{"model": "audio captioner", "encoder_norm": "layernorm", "encoder_activation": "star_relu", "encoder_patch_size": [4, 4], "encoder_conv_stem": false, "encoder_widths": [48, 96, 192], "decoder_bias": "none", "decoder_cross_attention_every": 1, "lr": 0.0023, "steps": 5100}
Rows from block 2 of the text decoder of a small audio captioner, named by matrix and row number. Rows with one number belong to one neuron. Each number is 500 + 25 x the weight over its row's rms, rounded and kept within 0 to 999. All counts start at 0. Numbers have three digits each. After the name is the row's rms in percent of the matrix's.
After each neuron's rows are labels from the 100 texts, of 14976, where the neuron reaches its highest value: "tokens" is the input token at the peak. Only what is clearly more common there than usual is listed. The data: synthesized solo parts of chorales (CocoChorales). In brackets: how many of the 100.
# fc1: MLP up (decoder.blocks.2.mlp.fc1.weight, 384x192), inputs 0-95
# fc2: MLP down (decoder.blocks.2.mlp.fc2.weight, 192x384, transposed), outputs 0-95

fc1.178 125:510516523472457515516517465541516467493488506454512539519520506529482524492504493503494460527473507504513482492497508444517479492487497514479501437550495474496517513500507545502551505510490487505513477516509485479517451498504518493498536553492477512460494542493476529493546516474524510477
fc2.178 159:505491503484501523510508491536510478480503520467514509517468511559517464526474513500513518543523513534493541501475472503499482473524509466486509500515512512474504494469514527515508502521514496494441528560517523470492488480499499488476482558511492489464538518521548517488509475463531483498
tokens: "m" (92)

fc1.310 073:523529514474521477535502493528499496477526481504511529487504498491513525509539520492539470490439492436494474521505527521478501513512474533535500480496496462455495478515460533534504555484501529478497495504472529524497497446462475476462501516467524534452460510462532505479529483456497541469
fc2.310 057:507539511508518493512503468521505488533505522478466484505528515549516481496487545524486508468515476478470462489497512516481541500507445518585524474492484494455537478465502496530509487476492530492519533533487511523529493492467474474470462536505523486490488503514522551515518455473515564521
tokens: "c" (88)

fc1.50 111:530502549481516501544517503528507496505526505495506586488497517490476497522546476544522470520468476513445450523519491466472496524512489505548502535451493496487492464505467475531505507502457481474530487487483508491509466472463490497514437470469472499486494463481485541495495533482493527499
fc2.50 143:506533538529460459504508490478491524479456487529472523497520536508534495526507479497505492499495456530479476532513484492529497505466526549478520508489467486510461500525475455499532510486485430511548476469485467494488518504519488527509494474457505477525438472466520525491514490500519478501
tokens: "d" (72); "5" (14)

fc1.376 105:517493505517493476501538486550529521522492511457443494522518475506508491500483523507460484485495487489381469508522496478456495497521434482488539525531489528478478468502505511510529493473529493454497500559525508509510450474505464477484504498494544503500505520499494520561495481490493518513
fc2.376 137:477471561520514510505510497533555515521495506483507516512484528521446472494443525510479529507523524534447515510499514508441486524518511469483505509503467479521467456506488492510458481495517477482491519512512514472532502511482504489449520470519513510506501505484484508548467477497478484501
tokens: "p" (100)

fc1.112 097:513478501475497475508497469551520482469525482483506534504484464549511506496534552479562485473511490485504483534484499499484489490509474545535494514485469492447502498511506535518545493483554492500512513552479505493490473473475460486475505564497516507457489496482551511496514466510509519489
fc2.112 098:511508532502540503492489471508531489431507498484503508487508505496524525464533537473494510526502462496542510477508570485536537494501528490491503468470500439483528526491514518490430478498500517546502510509470521515445497528530481537488495510506477502486482501506503482471543481523502522507
tokens: "l" (100)

fc1.303 097:514513487498512470493482481514482521492512490517471477511529496501473548512505518504483461525441471522476508487492539490498514490494507489498502531518504503456493470487470478518497512459515498484473494515505511513490524449482461520497522437468503516491489505484517552519527478477524539526
fc2.303 107:502471523487491548509487510456462532502524504534496458512494489497500455500502458469501493522485468520513500427512482493492440495492501483486540503496530514488515491524509509539515482513485509516488493497542491493504480490488468502468487512473516474559463477525509504503523493511509499550
tokens: "p" (92)

fc1.239 102:513503514478476523498540485540510528506494493457477547482509521495498520507489513476500504485453487475481515476492531501449488526501459495504504465514487462466544513483487539511537504519521499524485506532505526535518447471500487476473511572507514494474470548505488516532563490472505506474
fc2.239 095:488509491456533541531483466479494485452525508508536500479520488512523480512503485519520516530490473511539515521479512528564499499492487538523540496477540526492516497487497517484532480495483466484475476528556482510502501452516486510498490523453485510510506480530528495440487476505490475488
tokens: "g" (34); "a" (20); "d" (15); "c" (12)

fc1.293 111:517514526476466497508531478552525481500498513466497541532496517539478531511521492492510502528472490506519496507480540440478489512497486517495476453539510467487535512494514530503581476510505484507507509500515484485501458498503503511504520566502478473421500539489482505512526494474501524490
fc2.293 133:524522505488506514493544481551516501488517501471500519500496518567526501521467505498512516542493490533491532476471505485489488491502504501509494488530510498471513494491512546488502505515514485492429506567510537465503472477512491504492484527526483486452511517522527522508515446488543501481
tokens: "m" (99)

fc1.17 100:505502502499476521498528457524488538527521513516500501508494510511464529541490510495496487541501491489471493490503529449477445539519475488524529471529497542463497462487511528489543508500483476512503520542507519477555490496478483484439500496508492492467507501556496484562485465501493562471
fc2.17 121:526545533498489500512568482524506515555481492493482484480530526561528498527479480496490516523511472520452497496486507491465498494471495518512534467540474516505496459488507464483503514517502479506496501539445511474539481507507497488493501500493485479527462460508518508525518508480542511474
tokens: "m" (100)

fc1.31 101:522505541505485493445534512497511511516522531461464516506487529529476532565526518482502451507522498445482500511492491482441507524515477489494520486469514473475477501462542493505504523512529490497504533570511540494517477480483451454476468481521506539448517485526522493575521477499495516457
fc2.31 085:497468482512521530485485470548513537525542484470506492469494498500478534475537517451524517503514478487522509514478536497498530514474499480517456478521551494484509524492473479482478481479508520521501496501484516517539504498495509466541502484504492509492532529528479458496535514516490498479
tokens: "g" (53); "f" (17); "a" (16)

fc1.41 098:518519511500496468484490508521488539524516525502530496511492516480464502515519518494524509549518473508504458488501522537520483520454527519524505510452510506492486430480496507528472536476490482476491523516483489537516513466464514469502454450465489516478462468524527494488471471487503544469
fc2.41 114:495481492532523486524521487513507501494469527481490469531521504540507493535484510519478500508528480470523500479466523546516524462525524493508526495510501499514496478493489492493459512483500506490452499552466520531488561486545508463492459511527452483506530521532544499482500490460501492460
tokens: "f" (99)

fc1.182 128:523503505529523520501515492546540524551491506497484497482519474480455523515500515495464435473485495498463433474527485461502518490491492482490509505520502508488461512512460485509482490525498521518581515510475501507505497521494511460520498477480501514529502482529480497543512501511477508516
fc2.182 054:469519522529507481493499519543497513487490495466497512460506513535492493497499532484488491490478526472448472512504522471482501511456511478504510516529489517522475482491479483487497539487499537499550517513482542497518513545499503474481506473515510516535497507511475509534491502502506492489
tokens: "#" (94)

fc1.55 107:514505535489491476513529530498489542533502511476479504482506516546518484534521480500543479465503459487475471511504463523484478492507450538517527554420483474505483480500504472511508499523479479530485506505497475542500466446493478494489493482492518473485472472498528564538516469490487499464
fc2.55 122:493521531531479483487491502470514500507452526499504526467506519509518489510507490495505490509506464505463474527497489515534518480461516538492502505508478504530487500478477429497495540503483462514579490488486461505488517510513496473529488526452509496558479497461507487483529536500527486476
tokens: "l" (99)

fc1.0 112:479489461480515467491505478543532508531482514477517514499512525528449502514515521502503491502497519499466511550498498466461526547489440481495500518492499511487480482492516518507559494473547494473504538508512523513527501494493509482491510474508525533400513535550499522555470445493470514476
fc2.0 126:515542504470547513463504479524510518532492496512526500429517502518478510529508465518496480506516464494477480456514521474483496539481502527507495510531507527525500497510491527480468511510500487482526501480470461474548488509523503479535484477507495509521487485504469515546485496524490543484
tokens: " " (55); "f" (30); "<end>" (13)

fc1.269 108:497498521472511507500534499527508525496496504463510537496512510493466496505518515504492473509531508470481509509505502483490477554486425514501523481470507477485476489491500545516547490478531509467516531525512492536541464504491498479464505493518529551451507538543486505550474456482452528478
fc2.269 117:525517513447497507465515510460465487492515488508507501464499506507505548493503438523489499501507512505505505491532495485480494549502513539475494500482515525546514527510527520467492512505488478461516500446504497461526482503513449515499513475503510500499485474494480530527474504550518503500
tokens: " " (56); "<end>" (37)

fc1.209 116:540536548525513497438519526504493541486502540494513535481492552538490507523517525501536457541499475502497498502477489509506455492542511500523521473512499496493496498457504514542497520532458481493499529518500556503532473478502445493488439478492512500491524519526547528501514464445505500501
fc2.209 141:489528509524463484478449495499484511484477476545452499483542497447516504485512502511492470464474479498466482510511533481514519524463499521493494530493472504498490519525486443499509520480531496539533478470464501494451516532483486516518506468482535513519425438470475496528524502541537521486
tokens: "4" (31); "3" (26); "f" (22); "d" (16)

fc1.173 102:518469526523512486487500519512510566541504532458519526482505541481509454532473544507540478542498500515482489460509528483483463509493463491495502468527503493464525499478534557530477529511474512542475523527536535536532455498510486491485470505539551494487489537530521509519517474447473525486
fc2.173 104:448473512521470484467507527466481483501495476471457469497506532510523519453463468506497506473496544514454523534486493489510536460514488495497522505509462549555534488499517488448517463485530545509499506521487534484473503516521469476485555505500483496499480544499495527512547519521552467485
tokens: "4" (49); "5" (20); "3" (18)

fc1.299 084:518481531448503492483493519513525520480524496460527522439499514546508522512506566519551479516537468495479513539491496505504498529491504527535516527490486484455492466463510539530484521446486481488490497570488534492507458445491452479469491537463472546477465529502527510473508499489531529469
fc2.299 085:503529485484455517534486509514498499465508505479503467523526498514531458527500503536502510480523495532513469499465454507566492463454505487507516530497462522500500453486491509530546495492507449493512467505508446497492453479486519517535479474494490522515485484464507541464536521472503484506
tokens: "c" (100)

fc1.121 102:504486510452488499508497451513485525465532495485498505492497452552506469522546514455480464509504453483481474476448494475514445487467485521528520544527522511498463442503475499496511495491515484492546487549520472529515469457454481493460492521485483496535476480482488510553510486523479509506
fc2.121 112:524504438493477481520523518475492521536497539474523473527471463517518503496445521494490513486512548491527481470472494525486508493486495489506516537495501522534515456483564497486505526502518473489470517517500514500503500501522545496489517517546465476489507479477515497518469551489504493464
tokens: "c" (100)

fc1.79 101:541492516460511476536509483539503510512514518475529525496500488513500480501573527475523465478492489466495489477466538489460457528473455514509503500496516468483489478504506555532506517488500511491502502506482491547518462430494489473460508527496512528475476531463523522521519488473459515474
fc2.79 081:542560502474542518506500465524480522519511513519495492497545509472486499507501514563485510485535447472520492497535491501512486536519449516558534482473470512463538464457489514521506494501469501519519508498507498518541482495488509474480464480486504482515514480541494501507499472473482557500
tokens: "f" (72)

fc1.208 101:526537497482484474472515480565498530492452506452497540501511548536468496505508502472498515526505471513475509496471530470451488540488484514496501487538494478493536494467494524519568477511516491522493531515506498519498475490513507501511499551509479471437503545487480559531541471461505510479
fc2.208 121:485482475475525495496508471522502463463511489490507510488488515551523472502482487497518548526516501537526556513454503512512503499494494528520499532512524497514520502506509537467502466508510473456448477507525512481523474458512493545497494519509498466478540517507499538490469471510504459499
tokens: "m" (47); "a" (42)

fc1.154 149:516500499534521516488506496552535520546507513496485494498496470470450539518506502480462434483472496492470433473521493465505521486488497477485508490509516503492472514513466474504477488532511534519576512513485504495493503510502509460524503471473492519527508484529486485543515505512490514518
fc2.154 076:485504524534514505494500506547500531477510480474506502462499506513488522498495528486487468481486512475475472494512521465497528505441525476503506514542507515501477505505473490479486521494498532502539516511481545484522529532504497482510503472498505521528494501530485503527507509515500495500
tokens: "#" (64); "g" (33)

fc1.13 100:526511511484520458486493502528514529519488498485504523494518500540487508511537560473526467477532494469473489503493523523468462499508472508520506485507452496469491491496492529550513549515531498505506520526449506515502473470460482463463480502511541529458478502488564539518530440470509528466
fc2.13 073:510550496480514514533483503511494498501496513540506511513525497503482487502477536543497511477526471451512492498503458531493465513535443528571544486479459526454508445447505499547520529496459508506527513514479524507533489475441497467437474509482504489496511479523499531518489501472489555501
tokens: "c" (62); "f" (25); "d" (9)

fc1.381 091:510513505516486436498503505521516495507494501458461533512518530545517508519508550503519501485531513476455532523483520467435490515484485521496492499529478479497468492508520516510516540514546469478500476526456536499524463489482479488481492477522538535428480504491517525546514442488513488471
fc2.381 079:471461494449516520495430516494523472516552461534527499499493549455425519478468567516542497472535521514503502499502501514503517537481458492511451473461495495476485518515494523513535476485509505468505513494498521477541484508421528498488515463488544537450512539537456494533479505509472501501
tokens: " " (85); "<end>" (14)

fc1.367 099:519475529463523511521503451570531467441540489471532576496501469524495490488535533518530503505506492520473471521478507471505494515521490517543505512493490510462506488526478544537540471491515465478508515535513509484471459465474498486495455547490498502495501494476526526481493492502495509505
fc2.367 090:497513526493507485466477496494521469459492502532505489490508511516526515481500516476492529523497470522532506502504561495550522505490526511492508509470480485493520505484537504495464483468510471544528511488464508488426521508523470540493514502488490491493436488481510501472536488556542512508
tokens: "l" (100)

fc1.172 120:517494532521445463512504524489481496536486512495480487528503511565491488517527525494552482497538507506503458519483486507501459478520516485498482486493422475481481500472526492534493541454476495508498506512451521477494479491480490485484495503520486506484463506452566531495533532443539524452
fc2.172 128:527474542519475491470504539503494502473525515521510515515445498514479502508504514498507505535486510535483546525511477524508497483544550508505438488494496505480499510472474484510487483505497488461502525491517511472515515494463455489479514515478498494478516517475507470470486515500528488525
tokens: "<end>" (90)

fc1.149 101:494480506466499519500514493535507532478506489463514524479496533522473494511520512506517503537516502483460515525495497467443474562491437511498526493490511491486483472470515539500542492484518496501476537544516519494512467497477473485445511508496506518434502512536490520549479442486471531472
fc2.149 104:492511510482518478466533483514512477500479475517497524438491524554488507517498466498502521530508484522445539514466521483476497525488512561510501528521502511544491498515496495458491500515511477468491503502451505460541490486504475508507492495494492473492506498499483539547464494530518515480
tokens: "m" (60); "f" (36)

fc1.346 091:523547515511515508499507488515498514494510495509457503509546497473472572503506508517496439508454468491480514486519548495462498502512465478490515502491490470432496494487482495535490544478493503501482486540485526488492508482484444502481503437477512545475489492513507560530550483457551535501
fc2.346 104:504448518483518574512475482490486522497532483535516484477498508509481475512497468483518496502509454509499498461515482498503476500500492489509525505495539514463502514528477520530523481512486511511494493511546473489519493481486475480490475519451522500534477493545510497497515472529496493548
tokens: "p" (100)

fc1.311 134:500500505521507483493527497508468510468507494505511524488482542491505499468505516462532502541539502501471539555494518525543494534458514528492482477507519481483472473486462525508477502398491538490537469531511513557480510520530493486494504478491478523506494549514522503502484479489492511483
fc2.311 150:488497539522505491501483521506527487522501520505500515503490490488494489498506500486480475475473511485499446501535498444491489502512490484488510504513493492508490497491512487502519498504466529512605511477501495500514500598513510515486506498524498483530510505501466478524474510507467509512
tokens: "#" (100)

fc1.136 102:488487510486503471542477484528485488515528484524504512530492501488512456487521521474511482472526503490495480523485521528503479527465493522525479509499491482484463430531459515556513551468525523474534486503471487524489502501448495454464481492499523532499449466463531503513503488475501530492
fc2.136 112:483535493526527512486517517531505506551484529508501501472503505459469486493498451506493449490469510498465469490534495477471504487511482443479501480541472495518538460498483522514486482508487564500543502470517478505530513561539552464499516491506492497525495542507462502494521509470487500515
tokens: "#" (99)

fc1.22 062:496522519500487525517542496505499508512463519499507512483511501495475511487508530460475504497471517434461505484478497563490483518556521497525505467499478479494473466498451485505465539524489485495495528487481532511494530465471486453469504510505468498536490481487513491487485509453530483442
fc2.22 054:486548541509478511490530509523502476517469495472453523492499503475534487480541506504551548510484502514496511504483512486454479535486467504509477447486489471516491510490468491536533486497519523530479493505443507529506438498474498525502471511493514537479495486479495481484546524462496548474
tokens: "d" (85); "a" (15)

fc1.242 087:522555514523502507484569502531509525522484507502492536493505533495452519521507516498508443517482497496457454502500479496476498546493492489509487480499495481478452477497463484532491524500483500494555525529475536490505484492468495447510476488469490531492493468500500518539498493468507527486
fc2.242 042:502481521476502457507481513501502486478499478467518518482503509574540492488491565501498535480490522481533490506488499487454470498518513484513516504532484493501506479472560508491535514511476488521520519520476539515524454513490484531425527492551518501497507537492490524523503494490500499492
tokens: "g" (38); "e" (36); "<end>" (17)

fc1.140 082:528544533490493474455514512535486500498531503498516536489502494505478523535536526496533435490504499509477456464496503493473460546508503492522482518497477488482454464513462536543505499502521502463491518503487496497519463475479512467494459458511494499470463508477517508508529482479522513486
fc2.140 059:455489486509472546499536488489480466528524474532439467522509484503510522498489453538488565495477493485448501469497456496461485488551467438525474503484461538511527462532478496500512455462512518484482499513503530443499503491468483465498493489502508496500507493510450506495510528505517495530
tokens: ":" (38); "<end>" (25); "f" (22); "g" (7)

fc1.204 098:515552519504501502485482500505496515490506494510448486525550491478469551506524521515491441529456472486500495495513543493482476508519467476502520489498484484430493487476471513543514542470486515508486491529477546488496501489475455490447501463480522520482465495514507555527546475463530564503
fc2.204 096:498475536490500563500477498472475494514520497544480500454506516498502460525502466499538495493499454505504488486523458473485479519494461501517539511484507495452542516509510520545533477499480514545513492503533459500493459484529453498482459527462521497539468505527499513492527481504507522542
tokens: "p" (80); "c" (20)

fc1.70 150:510500505517507475513518493505480507479505484506507511479497523483524505462496535477508511501537509491494518543505537522537497534460517534493503496496512476479468480496475521500472503390500541482533486511486506595475525523529494484493503480523486527523474555513550493490465490496473503489
fc2.70 169:485506540534520492502484503510525494524498505507496513489493506482496484513508501499479470475473495479501439496526511450505509511498490490514512507511502492469497501484506479513502506501479524513617522484497510509511500576511496498495485493504509498524495506496488470515491509507454539518
tokens: "#" (100)

fc1.78 108:514519496480487509536513459523482512512493487468485506520529513531494506530492555523503519493560487447473530505494510564472504524482465481509490500498498483460454475502463507533505552493514502473456475562433547512514506476472490470480459507519530543457484456513511504520505503464489503492
fc2.78 113:552516478518518503521502494522462505496491500514507517530492476490483519515554527488521461526525481456517519490508485527492469463507520482509467435518494474454455526500457552511496560545484537505494478526487486498558509508457533472468485509486525528461525505528491502520517458450479511487
tokens: "c" (99)

fc1.19 097:515496530525498505495544489495517516538502505497496512504475520536491521510511504476550507476518480465435487490483544514424462484504463516525515474498454497470486474525516534501514532511537477505511499543449484495523490464488468473442499499514549530458475512491518509564497436518523494486
fc2.19 094:535484491492485527573507467493471489489515496530515511536480484473506524524516518536495496489507486479485477494466468515485470489499497492552480490521507505439504481486474508531557523521488476476526488521497507505556508470468494485461489519462489504498505490476496499508512557456447519533
tokens: "l" (98)

fc1.268 103:505497511490457490465539489536519544544500493433459523478508544506511517530465529486502494490521501522448517511496522500471513501464461511487500497539486507486509513480521502504528498506534484498496487562508509508500454475509500481499503541515520529472476539498511478532566486479532481468
fc2.268 109:451495483487525545506470487510531532508537524459512469501493493496483464475438515487487509493537517532476533523440516544540515464460460479495509522520515533533518464481486491505500493493536474506472501515545483508489494488516543472500516488503496509520519503501496485490513493503524449468
tokens: "g" (47); "a" (41); "c" (12)

fc1.151 121:484454513464481550519495456503500502487542484502519515472496497471510477522540490492535501517495469476504503499479514477509455538494446528504534497476540477496490482515488514530542474476481519512502489515508478532514455473452489497460498537476497501504492513529484470491490501503460535480
fc2.151 141:501479472474528496506500503496495495521543498523553469505470477489491518482485470492538478521466524496547468464495533509493510520459497525509502464459543504500504478529536563501479542507501493468501504501510508491522485496497503505488517485486500537463481483523512464504458501530489524498
tokens: " " (100)

fc1.14 097:536509532484517500483500506532498494494522487488507524514544451497494488513516500499474435514499481493475459413491517469501437492525499504515524500540513506496490481499498583540510515535528500492463517515514474482494485482505540461486453487552509494499478530484499517485516486478467520501
fc2.14 114:500497517533479519496485506499518516498518518506482506511470501492493489496504497458481542517452490516480507449513484443499471479539518436481493495499506488496499511505490491481503477510479527527484497489498523468468492529488495525508520507531509461541524513498478480504497505502514480524
tokens: ":" (97)

fc1.238 093:526535485527484474514515473526465481465479471519491522509496516493507496482530505463498485525532492467473523553511526513516493509467512532500486469527507462458465470502453521505486567451493547493552453530487502512487507519517489486484515477478494540508477506498511514520502477480512503507
fc2.238 097:516499497503509479484488526515470478496487521521524516490481485456507496523523495502493471458504529481530456492515475480504480493531513489512469512564481523518505496473495512495555487522486524486559509469513481519534517540517525487504488513534493480505522525465484463510493528479444505516
tokens: "#" (88); "t" (11)

fc1.181 102:544484499493528488483498514549517525491520526456528494500482516536480520497520524484519476534502503500485500490455499540491516496476518473509482487489525496487466479490477501511476525503511524462468504552493564490507515442477473474510490498476483538476513494528520516501523498464528500477
fc2.181 086:521470478486478520525517489495482538482518475457518454520484507510500521478505485485500490493508522508542508485484476502498516481464546467494460472532536538534487509514492495471485505509502490480479474507498526487525518485471493487557530486493464497497508476513506516494529544508508450495
tokens: "f" (78); "c" (13); "d" (9)

fc1.132 095:519565515481499467514499494504475476489451466502476507512539502529516467510540510469494523477518470482496492496470482557501472509484488540500498507484490463493444505511448478531494525512517487490517495492441491545485493479466509479505477501488518511521452456453544519501516494476467511498
fc2.132 078:530526516510491491476492504520500529493487501487454516493500564473488495463516538493508505511498453509447505514500508524478517480475499524531481477484486481461546476463476475529471503507498515520516486539475497550514482519468466468478491506471494510504513507500478530504565499454550536501
tokens: " " (100)

fc1.63 101:543511476501521505532486465505496475511480499521535515510491511505486523503536513499520492463533498423503504483511502540433503498523491456524451451504469478438470505514494569495520565526490522474510475516461530480549526503480510481475481499503526525443511512515490493520507488497500467499
fc2.63 095:513461483525526494511511490513489477469495507534524524535444508517500510516529480499500468505511498470483499510462469522539483447528519528557486489541496496480498487480444496511497521511490510449554492527501493491532539500473503478470482544459472479490531516477508477486506519485467508529
tokens: "l" (100)

fc1.259 101:519534541505511490478547503512510505472450497464498537503496552534474513499490538484526505481545516497481506502457533544443499529483482478520489474481498461468480503485485501545504506477517488471483527545473559513510501465501463479484436490521513557432510512499541539523493470455510511475
fc2.259 084:493536463489520510533463461517480479498507497522519513513480433464505492506540511491463464490474487456524478506503514471517497501482468499540514507530545486448517484467483505518499534497476535510547460507517498528488502534503513489496477531473478508507519479500484440502508545504473553527
tokens: "<end>" (50); "f" (20); "d" (14); "g" (13)

fc1.201 084:518547515533496479453495525531493538510487493491460514468520526493504521512506536471533472460510469482457484491487527501489476501484474490528493518521476493479491497509464537536533512501514535528514488539484524531497477468515480474487483476510553495494442545503516519540566421473509502473
fc2.201 072:470504486442523512523489496463514457522500521532522509502521485501506502503493526550502511489505494446513493519507495512456470516514424520554529487486482486446501447480532535540512521464486496483517490520500483544519472475480499475411491524501495526459507537506498523519475502494468566499
tokens: "#" (66); "<end>" (33)

fc1.18 095:501509554473464508508506479526464507467515489492492550485499522513510484513531535468550502477496498487491504504461517486491455529490495520516517500499485467473488485495498524518544513510521499528498521532476531506490462463455474485458490542509535515479456508497523518504541475472513511445
fc2.18 068:456492512435500485482470554463491481545508517514513517484511506495476496474467486523515500484486536509522485538534491503458497549494441551516517508445452517488530468468546499534515497474491511522526555493504485495499485524473495473427533516488515533464479507502490505538467491511507551482
tokens: "4" (70); "5" (12); "3" (10)

fc1.104 082:507513516494488488485537485564512546501477495472511531491519518511478514531492529512488467532494492479441537515508513459451465540510478495492529492529477497467476468481490542517520512515520510502481522557490532495513485498498493491446520493514506511461487513538500550552500444464494548468
fc2.104 070:498539532467509534513539461516519430496459492531516498459507508550464488524486469536511535518495487526463506510494481497438481529508483497505494474507487511498480487515487511492534469519496500478510509519457530441574500503488493492482508524463500502502516473524487539534481510493497526504
tokens: "m" (100)

fc1.33 099:502523542527523502452549525503503530494486517494535557449492529516485509542498513499549483559489508499493473470465491514478484543523512485534478474515498482476473493465496495518467534524464480483485538513494570492534498478468469485499423493500476525488510490522521503512494502443499514479
fc2.33 100:429495543533474520474511530503515476505479484515442497467517520515512478494497483507505513492468496507473464512494514463477513521481494498499504510500481467548490506544494466513499470448496536518524484508467512489466492535478488492514495507499529514520455501502480509500520483532530530504
tokens: "d" (79); "f" (19)

fc1.249 106:510479508526506475501542516550512546504490508452473499500504514504500503491477526523485476478502503483387484517514508482445507502524445495508534519514468518496494466506512519506527497479525500467480516565516534499510453487495443490478490497493535495459503529500486532577489460488512536500
fc2.249 146:494486545531475484509512490534490507497494473473475498519498513521476473494464513517468523502550533519459534523511498517464494535498520468468504513510469485545438481528470476495461509488526478471513485490489521472529499518471488494476507438500528520525486466484481530542476500494500465499
tokens: "p" (100)

fc1.106 126:521585530463500502492500488526512454492530445475486517469523471516468487508525523486470474504513463513485469468465514469475474484482489497489519508526526465486470485493488497539508511545515492485481528520494466487455469502489513507493453489507474501495483492478482514495517512467533508527
fc2.106 164:572518509496480514487481499479496550492492559484483481541495491510502492493529498482458513507496460499480505416493467488515439474548499466491493489492499519522522499468501497478515479521477479529454512483534477495494485487509512505486513501559503424549522484484477513515517486500489488493
tokens: ":" (100)

fc1.76 116:506587529457504500489494502505521467508546465483505498480512484526453488506510518488481495509527484511505444461464516484493493502475509505509512498532514464496481471478488488535487524521478493476493526518493485484488471516456519494495451486514462505488494500488474514492507526465542518510
fc2.76 126:555504510538480482512489493491488557499491560482471483543496497549525472534514489494449520520507451490482507431497468485530463475539518464498532528511491522528497457458494474470494489484478465509469490498528506497501515492521500501468493484538491413561510466485497509524492470499498464492
tokens: ":" (95)

fc1.48 100:536528498475485464492490463502501518472487472514527522512504513522493495500560540474515510511532478502498518513492503520501492514463491507488491496480494475439453486493474488534511528484517453480511483513460492518514480506451489514490477458484513541466496476497510473505493455498482486515
fc2.48 089:513487505486470524498498519504449516499525469518474509501511515438505491471526526481542533472513473490535516487489489506466446531506464481496507505474482483511506511518499515518571473518478533546493499498494501554523467505489500523451514496511523480513491507517459493540524498463466479503
tokens: " " (48); "<end>" (40); "f" (7)

fc1.179 098:497550539518486458458522524516487519491468503501501542465522509524505506515524528477534469543491495500475501505458520514491466508503500514519487472532479478471473481484475519525491558496504498484476511545484553485511493471470476471473462489506506539456469538497528517482534462447542520462
fc2.179 069:466533531480502514464512504484517482529520500527511542483480546500478488479479495476539494505467497486518443509491507504473508525470468550543513475464474483483557477496514507542478492472467497503549503521506483514509449491490491478498456512466499521499496541533482532493510499471515555512
tokens: "c" (47); "d" (42)

fc1.199 094:499506519486476473507489507515500522518511539477543526523471521499474465486490512471504502547515514519509482475502531524524492513440534541508491468478500479495511455493500527539476552506488483467490508510488506521523491502448520472484482496478490511483464498508497508477478494474521521457
fc2.199 117:471489498555537473510508490512553507546452542457514501515506479551503453531482526473464527523516497462500483498474520512497511494498466511516546520507531476508491465466513474497474505479486504510488512555495506542490533519540517468469467538540486494496557539532511483521461471472473514479
tokens: "f" (79); "d" (17)

fc1.280 084:511486551491509492515482503493518507492520502481503503482478525536500490477522538473502493477484510474492502509511479501443470504531475474497488484463470500457480486492509514514488531498485524498511511521477542496518436507443427498388498484485524529465475502527494526550516483506512497507
fc2.280 079:445494488521494478517532513467514424511478472515494527505509494509524474531500480499516548540504492504509534517476523499506487468510509516427511499515507441530482551549505491516492500510489489475498455482478475486486509502468517559520478523507524511498506521486524500459477494488491458530
tokens: "<end>" (96)

fc1.188 085:531562518478505474518497454532509514463514488489491507510511479526493526499542577501489479502467439493481480499476528497507479477486481499498534519495506474465466462489459487527524506491513486481512489535474532521484460469458468506487497488449514508491471481491518521508533500478504511508
fc2.188 070:517519511490501501491492513510534510542494529499474538502506493520486479480470550512500486474473511507483478490493463515487466500543423490538524506470438493486515465464498487546521493513474506539503551512516500515495459506474492480427498531526533467501523507473462544538492472479497516488
tokens: "f" (37); "a" (20); "c" (15); "<end>" (14)